Weights of a small image VQ-VAE: encoder num experts 4.
Rows from block 9 of the encoder of a small image VQ-VAE, named by matrix and row number. Rows with one number within an expert belong to one neuron, the router's apart. Each number is 500 + 25 x the weight over its row's rms, rounded and kept within 0 to 999. All counts start at 0. Numbers have three digits each.
Before each expert's rows are labels from the 100 images, of 14976, where the router gives the expert most weight on average: "strongest on" is what is common among them. Only what is clearly more common there than usual is listed. The data: photos with spoken descriptions (Open Images, Localized Narratives).
# router: router (encoder.blocks.9.mlp.router.weight, 4x256, trained with AdamW), inputs 0-127
# up: expert up (encoder.blocks.9.mlp.up, 4x128x256), inputs 0-127
# down: expert down (encoder.blocks.9.mlp.down, 4x256x128, transposed), outputs 0-127

# expert 0
strongest on: text has "sky"; text has "water"
router.0:462486518437493473519486497488472434487503544508540495525509513538479494500478525479542507507497479474517461491544510517518485495492498524504507492454490518498529500459472485507534492501543545475468493471526509478487531497491489494535509535477518489512507531519491475478527498450456516511490487541490470511454502531529511494532476482484531464524496491461536501480506485464530490473518
up.0:582505485541514506481462490501488557514509497492508502517472505495465491526494546494459475529465566503496514501507498524503499518533478497536534489472473532525480502471491486496511495508517474481523528509529483510496489517494516528494485507493458506524472468483503481503502478520522495541499507487529508508527509454507521527481540493484505467470498487495449454469496478499477490541470
down.0:502507485518462480529516516510536520507463527449492481440483514517513488481523480466521525518486480477467483519500504488441495508488505503513458470557517492494492499520521477512489485551488480523500533496550535483505555484476519488493517474467475506477536549507469544463529459497566529476473528505522509473479520494504467511500517503500521521491533472535506528485510474485460472488513
up.1:491477481503497463508518536515494510507538539505518492488509506533466531539488476491527471517464478497480502519473496489487520489533511500498488514515500523534543493503461449510457486567513532548518494562481557513503541445480460491480516473514495516532504483493509505534534477494456444506482460514450507506500478487525515476507528484515508488483488471466540502481459507505455516487500
down.1:513478505515472506487458501486557515507500509547503477461471517472516471496502537540450477482512497508510492547501505503504488509502490504472531487524505489481520479497497482473504505495481503532495535516485525491482493540479490473523498516475487432522453514472509517510520521487500536470506466476483497532483496508485531505503507514451474529517517502509524480552512455468510477493549
up.2:502517494539481488462531462477494502449496513476532471483532503516496452450516488474479460514494474550527481508465496488497525479520490486490487512558496526495500476457512538529493516477487481474493537486488510473519457505503502583491529510485534491541519463525496483543485479514496492529505432501491511471492501480443485519524508512499466506515495524513486490540500506484534501496526
down.2:517490475538507522533481505498562499505509531486467503487499513501505520551523525480455504479471518499491470511486450459483494517497523489489510515491505557511483498467504448505485503490521475510505490544520531504498470520498477497492530529474485540479479460479502481549514504536527502527473518471487532558526498492481508495501526494512510511470493525524526496525503482506529530524521
up.3:557498533487505507485508490517437510508481457538509449480501465484487513504545493498511530501519501522474463454549514509538485539482524484527479490517478561490485510488497539472504489527591510513525527464510487537518507475550531503466478501491473498466512535487497487472475518467495435451518521459517485491483504459489522537474486482506523480478533487465499514502508519461470481494484
down.3:532524481494477522532538501507500508503455493479506496507486503502460506509517490494510514507502505468510494502508467489514512513489518451522501499505490503504474471489465521460503490508508480510523480538499480485512467492473499478493531506440454506500527475513471526505502516515502520524536537489487482472488484514481461520483550510509504529510554529521457495516524508509503468542507
up.4:520519520500517471498472464485518509512492503492508503517474497505487492458497500512515537461521486504509490431512482520480493466495516536474504492512494503478492491493494506539484511527496520508498525491486450536544477501481501504451520492485476523437521491493473501508505485521475501507492519498527512510505514479527528491501482502469526488477509555455501527496487494514481463508535
down.4:486483507486521515435506448530501488514466511491495496499496508477468501508506509458451507478524518506506530496518525521491510509530510479516514512492533514513503502485527478517485480504482484511431497488442462518502538491483462504540503515469471548423523508515504493500487492516502498515531512488497471510514507464519502537486486535500521527481541484458504498497500489497540543508505
up.5:488482468456510503515471503514527486499494505475503496495496558498499520490507519549512466506483466433497499531479504503474521524469494499514502528477474473509468520495497466511473477506517498478514481486521478501504482551471469510486483505490495522516480492443481505506515468500519488515486499490518529500482515497538478504463547512488526508537500551486507487520520469510490510484497
down.5:515475518494516520506519522493528493515514504478522502510486510514494497534480489493517384531460491448501511554486482462510505520476516500507485490499498473525499481467489512511482489511462487477523478569518468491485482482494500518469516466481487489542492457466454497514507485523489501524499550517520493504478504542484417489522521493509492514532506481544511503484524489481506500500490
up.6:531503523529457521463510528498512511514496524502528537487518516475488498508501510566448499477456506525519527482519511509516524500529484501446506539533527501500497508486472497494514499465433473530539515513467490515495479505514488484476471506537487485538473501527497476492499503493493490510456465494503480531501486522442457503509506461529436494474478493546473499524510509465527499503513
down.6:511484472494536483503522520501543491539518485502493483486497484481507474526471448465516564442507474504521506534492494521506531529481472505485439494453483514502534484521506512482509520472483468479486515468365511512517512456455537495517509463483466560470541516512494549521505475496513514524516499500492473567485491488502484508499514490479494484511480483528489497501457489516505454500500

# expert 3
strongest on: text has "man"; text has "guitar"; text has "playing"; text has "dark"
router.3:525513479511501504474524499484436472528509489523506464469519518485484519489499499472469478536487563511515521450478512513514518483454519507540469478489492527493467461484501468514496491488481504480505501543483477555530504540486498531520512500511501524484466490505538463488520511486487445571505494480477476561508462512505514492484473503530513492492498500448522470468518509513514518494494
up.0:492459526483470545467475530492482497499485501489525506529447517487487482489503495506475553519450518522508497544517454517494511458495503466485500461517477521507501526497499489528533477485517499495577468506489555523496493529490520517474491466467557520527494519492502507458528491520505489461463566486518514504554488512527496476499501476519521496485497534465524510497479489482530508519483
down.0:495534540490488490534485491467544490502498496506498506486519499517488506492521483495497379488512495522468493473559496492490468464508521505494486594532511431522503505469523531488529502509499528451511465549531449506517541511500457508509501494473469487498500501491478479491485499493540484516516497498486516503519504505500475498508497525520498479550494461506488485518519522498488529498465
up.1:502480505497497463533503475499446485530509498480526502512480509510468512499523499483459525582502501527469472498560532513481505527420495498506515505453499495451513514498528542501460532478535540467501492537420459507514497516497502509505490489482513485523499484475494455495505514464488498513515534460475496515479514489522541513488461509511523519511513520486489466505509480506543508492535
down.1:477475506505511493526513520526497513508504526507492513483488487509481494490515488483517453504502511475487512514492505489539478510475519467454525490453527495524486469496515496491523523489530527494543439523478452507497498514542468516548465472538521519452500501492510489485502530510538471533502525456517536505546503485524518510475481516510539507591520517531512515506456499504502549525466
up.2:459529453528459495492504542504521487535490510521526527501471472495473487503499504520465480508494518443525534487493498478465448497510495516539478487532509512480452514528481487532475545517515497471572470539499483508513483512474525501499549484519503557469500504516510486444545479523502475476448542517502535529495484531524500523480548518494486469494473491551522497492490485503492475525488
down.2:491496537472504518498505486513490491497507503469496497490546534521524514472481469511517497474494523521498503486514482484522545499496519522507526526484479497500477482504507540487454486522551481528482498506488508469507529446555499500530537470493519515487503502505503490486499494479456481495485514501520492504458488468536531452534505471515482522471495448403486494469516496479484536481526
up.3:475505531498490491465507512526503451479480482476507487492545494487518497505504501492557440484578494492495495513556478492478460460487502511479498510496551521487509503471505522462495477524458485488417549494535544489507511480441511484528501517497474515520511503477487502550496473498474496506592529449493494485483493530505528515462498551546523494522493499454509499501533488492491517479494
down.3:516532479494515472469473491473486486496514510500541498480507546500474493485500500470478478480471506467513513476511493483481507494471533507513517505461481509490485505477500515501487482525506530476512465594530499536532487523449511529503476454506496508504496466521476492539509475485468523519492543455502532536532483525533507538516495486514509487502460520487503513468496512487513553503459
up.4:510500560482474490505485496465477484479495517483543529486484501509534468525548497458524517503498502494512483497516534495466472490459522531531498538527495538522477487480480486539513501509518488464507495490525487516480539500489530513506498483491520450526533541502443493481511497526504488442496498517509524490556515518443502493488491478507532489499476498471485517477459499481495453502491
down.4:462523489485465510489522527542472473503498478508466526511514502496503473502504459510539490525527515486488471511499515509492464470549486532509518502504494519515488508451504516475534502556571506478519512495481521492516475476511499536458490475537526526561476462484515477545469495494522485505493502487548502475557510482473461507492500515516443464508490496448471525482508537499481548532512
up.5:537466507526499522470531481495485510472491486542490543498515487501496482500495477539492512498548503475503470525528509501477534455528524502511469502519509463466469471521503464531452475515454469530487492525430446541514506517444496499494500477486530513525470485489544498587506545529515479501513516470534502520514510499506538502499500524495516493535545501492478507503487477548480497499503
down.5:502525505475492521503538514496493519531491494493479479506536484503472525462491511497487520486514519513494465522444497504476453511494499476460504493464514526528518499547506559512487524455502470502491480452514503497482505469534487485528504509494545498465531480487537494524510494549501503442544432505520480487545484452515532470465510483497481520463441522512528517474495515529498479479481
up.6:525469492502511512493529526523522494467516489501511458536498514502485531465487476471506520518514511518492470505511470497485530515510482520484502489472474500474494473501520490512506486522529527505453524490545472514482492518495528516494479481492484499497509491490493512514498480519502526515538488522504511556479489457478521458490490504527485514482520510463498511483519502497482476492527
down.6:475431531486495545500489469491551500501496477461504535525493469479488450541528509529493458537505513486484484546513537517515481501502521473455507491506544496489454535503500505476494501494440510488538532517490523513449488519516453531485486489482535446524493528508460495483454502515472511520510546484512524463450467519470469525533469495480477483480517546474540489514514528493539475525529

# expert 1
strongest on: text has "color"
router.1:508508509515464499513514498510557515495491438522502511493478500479521510500544487517498495517500452523500496538484525477467463481496475496496495516536524480496480516512499494505508505497449500501497509553493504475501472503497493451525469476502477509502533510520477590512505561508512481478515461484502490439484493465474481514456514527525464552474533488527473547560469509566448500533527
up.0:509494518485505514543522492453560494460503469498487517518465524494494492509532554520508413512482462498511476492503550473454473519474466474498493520515507514482524489468494543497511524497489507507438466519513516503471489530492500474472520519534485443494500544507518485524474461497471495543497488506500480471538534489538494481458519500506464531518476484514497511509506461488521490542503
down.0:510452496495491490529508525510471491487502472525534500545517521514500497467485493500514538507534469484530451518445532503483506511484491508467510485541453518542521503507500493503521529498510496483486502508522455486475482494549464495504504500551534465549486487486497514490444501500485526496538465527556478489510487528468509477497498517508457479488550511475476504474488490504499494494524
up.1:464504501492492470485512487517524482539490527552494502502499538493491519544515517493552524514466508501495498493497492502527452540452535480533512538487476530511487507525474474479503518503558534526495435477492478492450520475523507503501529515514422460502509500490531506529486482489496470530481506466485501485481519510512501488493523497543487472496531582482546494493462470525518516466524
down.1:549493502551529487514481463499542514522488502487503460515487486520500496507498505498510520518493503492494502500426534506522486500466495486505499505506512462448492465511517504534466509485527533477481539507499524493521458483497524479498507532474520428488510509493485524501489505497468510502491490503526518477488484546494484506497466508478502500506486503531476512518487504489484442507483
up.2:494508502531456502542472498484513439495498489509485511477517486501492495491495472467509539503463465494509501484519514455503535509464474479517507486548526480399513471535527525508532487541529463483550519508496546521494541492547510511463493474498493527516473522508484509433512516507515499518498456505519497539489491528456494506518494565550537501519503507466484538524483504506492501516528
down.2:504504489458513469525467516522503507485503523513466474423539532514473522489500514495538459533485514493516468520490512503538501467494519507514527509522489480532490506491511498478523504532445495469482532504433511493472495511485505512512505484486539516500508499494503467511508493511528464510500460521510482464508519530521549507463486497502444479488539511519486495472501484520447532489531
up.3:545476545502506487487479527505460506478507503510494518520525511509507475499544542482486490500497476512490488519498495529514435526517471492480492539449501499518512521485491534521484550474515487498482508509584506514514460482517488503468506483496496431505490509509489493557480536502497505448514540475485503537472537489535482494464519506483484504488459515507462524495527469559480549508517
down.3:478509471481510521495479483532486508512513495435524493499531559537494509464536479477557502491492493506497521504484535527442526507468470502512506503490475452492527487489522489524438485495499491486495498489478500496540490490500497531518513525477444485519475509486476527490536515488521532541516485498490514543452521513503468463514540497473561556436469478550524517520528464489477470467499
up.4:516554536527509492518473490504510525542520460499481518527506490519520487498517509484476523505499472554519500470505484520509460482509483481509517502498494485458468470499459518472502494479482521502522506503544573482471492466504487513535508504480549514532520472528484522473464525523529486477503482474521514479541484488478533519423487448549537487446501519497471530477504472488488508475481
down.4:474475512506508504525500505476525473492498500451517453494527505503504504474486462489482498472490514516463505499535484519491530492530467518492508480518489473502522514492524492504473488453477509540524496529480502543504547491506473519491450505498492492527492487514504498488499531472586514499525506536488528513505492491510463499531490495504529497463502453529519509473495475506510469500516
up.5:478488533517515508478486533476510508471520487533506476498509500507506515492498486483471513506493490466477489497500506488529505523525494499500512531451520479503499506498536489529513516503492495480509478591413519492522498543547544528508530482473500450503531580521519509508523493499492511520479467510488513503545478522483467459518497516483477514472496518496491517525527510525457485481485
down.5:483503495525478499476491457514504508530497485511506513489504516531496529492471518476524443532521500495545509501469492456484507478475487514511541568489487510498475499491446494514512498556499515468500479476535529512485512531479533511513493517533503512489476507487480486495486543502465457438484515485500485545488499534514534515514499490532503497538446498430466504481483492520519510543526
up.6:517490481524494505524540481473552510511489500474517524502509507521485490525528493491517447510524517542495534532493485521486476459447509466499532467521519493486515503495482468506500509479525505499509502484509494487510480508471500506475503503483562463518492482539520527469469490504474487494525517469517520469467490472492498527508484493453469496509520491555476515484494497461492517505501
down.6:507515499504540544524514510496541548513462511480492492509460489523481535495486478506481521520462497478481514534497473445498483529505518482515501498537486553485510520475490497522502477527553493445524521418565511481509547472498543503504461520498488506504455485452507483481453486516520501453484530496490487528447517458547492523477492454528510511491548487484512474488485478489490521495532