A small image VQ-VAE, trained from scratch.
Model: 5.05M parameters, 32-pixel images, encoder arch mlp_mixer, encoder activation gelu, encoder moe expert_choice, encoder num experts 4, encoder patch size [8, 8], encoder layers 12, decoder activation gelu.
Data: trained on photos with spoken descriptions (Open Images, Localized Narratives), 203450 training examples, 2.0 epochs.
Rows from block 8 of the encoder of a small image VQ-VAE, named by matrix and row number. Rows with one number within an expert belong to one neuron, the router's apart. Each number is 500 + 40 x the weight over its row's rms, rounded and kept within 0 to 999. All counts start at 0. Numbers have three digits each.
Before each expert's rows are labels from the 100 images, of 14976, where the router gives the expert most weight on average: "patch colour" is the nearest of a few named colours to the mean colour under the peak. Only what is clearly more common there than usual is listed. The data: photos with spoken descriptions (Open Images, Localized Narratives). In brackets: how many of the 100.
# router: router (encoder.blocks.8.mlp.router.weight, 4x256, trained with AdamW), inputs 0-127
# up: expert up (encoder.blocks.8.mlp.up, 4x128x256), inputs 0-127
# down: expert down (encoder.blocks.8.mlp.down, 4x256x128, transposed), outputs 0-127

# expert 2
patch colour: pink (38); white (34)
router.2:493455520442548534464486517477513448436507608458477473527490547427487540554420465548525524510522496536514527488551551545445464501544522518442520566463537538476503482529499426517548509546481525487456534509519561502465534496545515425513513506544491514474512550534491425508595460435462565542461475555471485544445469491487581461489480516461526399520526509462471459479539380477503488490494
up.0:576460551536484502504591515515494506570473506541448529519496526532511462441478541460443547473541516483542508446505460472455455571487500473478535464530563568488463520532421552531508564452509527492535485443448429477506595495647491485441553497456499506507523520519554512525472498515494456536561555487518536516394451455481590472482457486483522483435537523511492449531476441496451520530480
down.0:507519527508555458552512501523521476559504496504513478433484529529501467518550425500537425533523503461486520500512545452546450498484498502495461573426527479526505498433535527500487465552429455495457455444441422496516506553503507502466487480615516523508494532471490500470528502535476504543513530467520551497450488489448449455481551582486377472567456454508445542480508502526526522529565
up.1:442481502493433500478440444494486495462472508460504433479549537522442416532534494547457529517538542473538486538534507530509501543473481474491509514468489453512514541532542523492541465627539494519482553526460445426505520490609549502529522432552559478560534573446523555452493525505410510495486394461507504578470446506498544522449483498471488463477495517483491537444565501481515494495480
down.1:531506469506585531498483537519434467490480540534490518510521492514512482465517475488527544485514439491522503489500499514462587519505456466446566434474486488441577500508493491478496531476438512552504640508425448475529469512500466429555519497543469541503499417508500490515520555473555499506549483501477489491513553502478551523524525493483465466476495612521506534520504447486548383496537
up.2:540507466491424491500537492538529509544476486508483567487498454530482524526551482498488458481525486491501485569428573472520511504539521514497485502476502520533528513501479477515554513425514476540496590532550458498501487547558522464440531538528498473489530530596466501423555493484580427501440403554491477447573417467508513459516503472463470514529518497492552497482454493528517498459503
down.2:495519498442446479506482540499427434532534509518525479438526491493462520498537465554517572502436528517556479407430570514560510578550498508489506454450464527535538481482524499512565483517507515612481616542447491496500518501441451451528546465582531498552507480503526493471465432466529433506473411458428415539554501486493522510517505529441485515500525465555519545471430535597521575466481
up.3:463483471448482488504570568525521547510502493502495471520472435526505514515496514546439488500418550380491495513505504491534520490476515468474558487412514505494540519456540465470467546513618537523494510493532426506438526483562507505538554495430472532458549529432439549595548496462496586534503440480520495454519458497479503454461501449454472518547466547507446490477499513551518486451521
down.3:418523480512586490487446422469589458464471481576447517499529482537539515549510479538489488567499502514486481504382483480500529528551476496493527500587498574429552437544520504493541462420487502511494536560532614449497464497408512491491497444437480509544513490484478483523444540525517481510470526477527466529532487501469543549494478484459486465498565586466480526543454481556492495489484
up.4:463593417454519490463484466499419541527498533489499504501506629509506499537470551451548502527476534538509480456487512487451617471458524490479547501538519453437539489501509519499460467545541518528427503454485494499461518483542498501550472498492494484474467481487581496492551505489510512497513468502549546438494515517548478531443536431506436547502491501523446485451546464519405523495515
down.4:477474438514577492489459515497503500464497502466501511560542395499477502482489463543403499519538503493522437541458544487505490564431468462530549501499497461398539505484513517506517489422452455478528477522475549502524498544537482535507410483523587537507486480439484479516415616504556491450507469533535439476466535445508575534415459498517465496569517483465530500464434453529532418513553
up.5:529466586486558499523559521537494552510501542527467492455429512530455551453445569593547463507489490525537532443526493538491446440534454450566532438532458473477573491559490580539553504475526510521546502488520487500546535521570452527437487519493335482421474483496496490557473491507509480473481532450531526493480479505565427496499438479447476506476512510502513538481541440498502443583572
down.5:493457461453530477505520532517473498522542501470438484491499571489501531543492533547453503464489508523431494531503470484497565532515539430474490397443485537456544523434540538482479503469527422512562560507405519459473497435559518495517462474470521585571546479443505483439490531521505498518486516524516515483482517495509539501516500486518584517549501490496477434482531466449562436527578
up.6:545495591488482533503418444505484503495544511482519573497599480501471478506522533509527500544497516558480529508534458526464505403463509507599526467521499473470509503493488405513500465520499494496537521507612490462460509496471543479551511501552546568516524529519548468454502579485480479562509565576451491549461572481505531435460488411505512449492390552537426481445530498487461441488494
down.6:444471513500483456518549566513482514463471518567513502517487507470451523392494515509406534450552533512531422529571522571529482426506507521406496545505480424548460509472513538507553535497488531542524532443411527533488502507487516520491502440478492484484568529484518505493525495514598494430472533470588500486472515476539516533555479552471535506365524492393468489472607461492500505464516

# expert 1
patch colour: black (35); blue (30)
router.1:532505515547582480446504555524457425535492513526459487500496447541484546481452582508526557536495568511471476457473449497541442566494480530571524485485477623428468466499480502534517550465514508506501462417565521520547496491511488538501520523462548488451549437519521497469447485539522456527487487452465477590553485502547479536520544490516531450439520491542425558417522540433465467556476
up.0:461522489482507477435488521520488399453439496442515452474503567492507520480545529414504520519486516479528478444540413555572521481479506475507492426489583492461491497461480489514440428509557470479505504456497512493504504547662512456485460556590509570498454500523557506516434504503475564527539492509485443481502535540541534527473480541488490514509513607518435530521498502428529528535511
down.0:526479462560448521544486467511477509490499525442437503502540394524530472579539557551538559496495492495506491521471530547513509436509452501477465465480524496526451520515464469541503550424389497563490476443546533506468555478463536532418515526421475548483530480503531486413483576471602451411427420509503493439497540504540476493492545538493371469477498464507518470525475527495473467504490
up.1:481583505453422504494508561511497490459523460467522455502511419474464520440540490519538553499634471565491522492603498551493547530500505495487462477572503395503510497449499509511507527460453463550499442426516469526549540470505507447508478534520472542470470448501508564549488550481461525495487460511451545531532499464457515486478482428469485452482383478544430522446483545505422542502517
down.1:498478507469467529474515468530495557498414471488439507419510492443535572529505523478480497474458527402487506510483494469417499550502451465541545469550465433528510484378435489468516512456510429489550497490390533516514468550487532543491524540406539558555486553463461496459592424490439503424493470496443502487520445560595449503499496510502538512550570591507491535482470420475543513525520
up.2:432580533498496451540450436526534522542509485500519491494455541486394504505453460568524539530466471552506490505463489475560487471540549535522523474529562468479432493473538472535566500494506546523477469486497553500483531494573583497521541494475510476461436487548566453570488480469470515446436482544596461465513531544489565475483495497476476490402526501473492468574517579536515565520454
down.2:470574501518515434561596560507512536508567486502496490536484445525471522492541523501448485494500522450433483462500535515600429536484474497508514484404486472495501509518496497495525508427461500452519546582498498506459531463500564492428506493564481516461510519471497495401495503506432514543486541526477523391560536480537537447476455465554537488507511467516537516479472550522450469486489
up.3:554547516453477475555588570508483513519507461475470518443460468477506547482506522516519472519533490554499495533515503535505457531531491491505557502475486477462515468474459484434503519522496507479460554438559550557482512508506426485477493485545570437507510500468454536509489475453465522503494485541479475432486532523466439506480494495574495551593461482558484509504477478545547550447469
down.3:503466505491490533564507495483418506481556492566493478514542462489546492488530522524471566472536498491460453541518481460509498437536482525508539519563476493589471525447517504497463603516548483453573522479470559502473497466587497472487494491462551550554516450447493496543501531525553432373465431549524489561544458502547533514527500428492442445493450481483541494531562520476545487465546
up.4:395507523505522518470465500503513491464509540400519527465514501508539543543539493508528578503421465559488491554431414497509416494407493478505494542500583524509489502427492475541551419564497479497588532438535456460474515491597458557500561530495547482571518536550483514571587435469554543464413461526488505472505487477459610514478523499554492532513586528452540505527454512446587556480501
down.4:521569494517488566503544504492462472527458518496450540505475519423525462510516511512541446507499448533496483510457521519452607408588527483443474527559546536519534527419464498471496501434513470484552485565554591507502576501444533426437492475446510497508543462559492524439449458482491473566463512435505503560615465482481502524499472486418476449499523462484499458505524466529490494475529
up.5:464495506518475536464427491559560524496502509533531494491482425521520473463520584530438411539387504520502488519510494491499591415568457499518446561522481488524476544508492504438546433486445517536620528506534501437467499484445492510505496497497492510511495458503476517536502468559475452383491488488506499536520441425494461501494491508541520466511514515510471491467447517504524585548475
down.5:504550478555550434470509508499523489492546517489524513485503529511479533529503487470457376522471499408454558540427528494437502488505482506464511415433554537493516506495556499527486494481495505434491461481519368531546474532536439554557517449610423551554512546430539538468447501517554501522476503452549539487531533465459533522513478471511497482563433460398578493532571506486509528455518
up.6:525457493531475469485513540474519443500515469518496456560496436523457513467508525509541425462545534510568464535545531512420499474523496435469550481520431489406494482484523548535465521489573507492525504495462437519440436500442409584438500458519573539472544483497493514500503479460514516562548539517470521556508495474508526453484519523562607501497498487480531553510501514469443488503510
down.6:496426458505461514542500471450457462492528488467496489440488538494559480492538533537506560563499493535490511492557509552526540462458500486494466439430490564494512505542515495489491465445509504528455490489505569497515521502461501416471515541453465479569537485499511499552559572441560524496462524518514529478480537558513497515582481483533426530481456514554510492502544567507469535506484

# expert 0
patch colour: white (56)
router.0:464550533501444490544528505549592528475479433488536547515466563486544478470547485565506505471525457454499453561487538436515532554451527503413465492533452470508486541490501506429514533521490502505501481571529539511472457524473463458492450478530461471559464520494470585508456561497478504400513522510500502408542536539504445508534525512473476534519483534564527511546518479552467461524498
up.0:606445569504502494544496562448447548496468491507494472488516479494538433486554523445418526541513462500504490508430544518516457551514568530525463494490495484492472503512564408573505513382576514492463469532505521461514478435468492519434470554503498506462429516534532526507501538515522491384542439511548524472487497479531549476454468517505457473545467593519465495488449486516464445503471
down.0:471553500533527479491517443482576521525489502503508460586537534563496575531490545445484572521429472459498501558440495494462545519491484467511481467521521486490488514439503501490518448484475501492512480504495492506469559491537528538515499505512534460485539425479494515490460391522470475497464569511496534528490566535469502538508538538481456519492535448425475496506568529509541470493498
up.1:539533491479501499510458542531465503481483538455498528490491575503500514513483504466543582518581481552475491502531473452515550501482510492444526494514475493606457457546507448484496548476517560477547479523511505456471562554413412480527570516466534492505440542476428437481532500505453538506544492554416512504570463564458559480496503477491569521517503524376490476480499473491455475503438
down.1:536510554479478488525535518519566543493521496508450467438499395508531465524474489525604450463477539444496491536465528535532449431543506503481525488523490478474545475469529546481481476507475482480567540475508524481481485451479550485495533451498575464443498561430491533513504519490482478438494517456490501508476487526545407510526496477504428526560470511516511491490514504458586545470536
up.2:443520524534495440436473503448532537536448511538524516516477525461562474531562592470544456503470502492488540509421500519518538608468499509495478467509480565450416533534505567441492538454444518527413485473505461526470442505461537572489489511510522391523499503586516447524496430467572455515503473395507556468476498492484541457517464518528482463510459547494541493558573440454505524512518
down.2:545592511597553542447453532493440484508459499544472525453501541518503489485523505440482552559499466510552587466544512507490594584471479497525459495534508515427494548481490507435435510478549473546463533517531486569549541540479506483451504570519459368450429510508468508443464467522545469496524489469522515477587508509461472576468541534478462477495495506451459527480450499526580502523486
up.3:487470481547469522501474430473508454531493498460558560468489476527516511478600482455456527496450483480514528470547600524477527461531496493438530568550524517458423457542504503571497389502494514479476501536492540571491444502545445471478481474490461498520564535530534503487505558516478480491447465487564495473448502491489449503528477480544497555473497421519529515527508557485427501471434
down.3:463564542500514469401455537511543497518486510516510488513521517550593506500461471469514485491439481502506511531469464517502510519397493497501552431513502419511505498552494551491529501565511475580567595561445510436491518488546522480510530475497471534482491426491499470471497463526532498459480548516483466446408490511467550566499449529524550448548503524478519452489541461438508522452462
up.4:433521472514448492429479450519507492493466502537501439474497510532429464483521469523571558514455606477522486520475502495471524507527464463573550533438486598507502534513449493538470471497557512481497540445482451527465571430587531551433475509625502521504553559512515535568461546459560526482492533546478519499523527549568488498491454510450488499481493536538459481493517539516478505464570
down.4:503411514469517526532447506490588500538533514518538499554423453541483476509533511512495528485567508536480500563476462593548536500481511478521482436417497480477466545447493517499509525546509541505516417459442483506541511508535463542488472457411542469445508534607554505532520541487506491490463489547573533432442479496488576501496528509479516490526483515511533493492401509475468458499507
up.5:496517552480506509518494485540535458513526519544523513523569422521475426494519502487474543509522509586448463491533470544444585529514504521452480400483450492395503460505485481462523483505536573497527469481525479502518534546477471514494556517455475508453513550529529463440459513499479496515484524532477482483452518440517547490573504549520511435599500496485519506528515518466498428493470
down.5:413450558494485507459423450520590499559492491509526523540544568525395481521521476531454400546489401523487466462458559563485512561504449492441476474486491518477531506493528521520529508519589555541472541536567512520528484532491483505475399529483529539480455517542556514465477512467485510504511526494505467504474543478453492489478447491462493500558506578515582517566490462498519533518511
up.6:456523491499516502570482455490480467488475521502484548533479564499490545517497397476548471481493531553494495428508455513472455498423478518504473497471459523526503522424445466464454537559493482432499452471455511469558519482516500548517458531389485508486503512491518487496524499478526495545563493481450554528493471547499479467468522525557504585484534562462511552554540483484484433474485
down.6:495504497498525445570529529470451542520549511502472427474450576553524503516531562542535497497437498427480516575528484450486455489440515488507580558465460513487463481440496498499439548538607493423548497473488509431444457479633442535425507420529505517503480524390484491492541518480525459519498447536462490476511511553494444449488478463465534497449482516520479448468553498476465541511455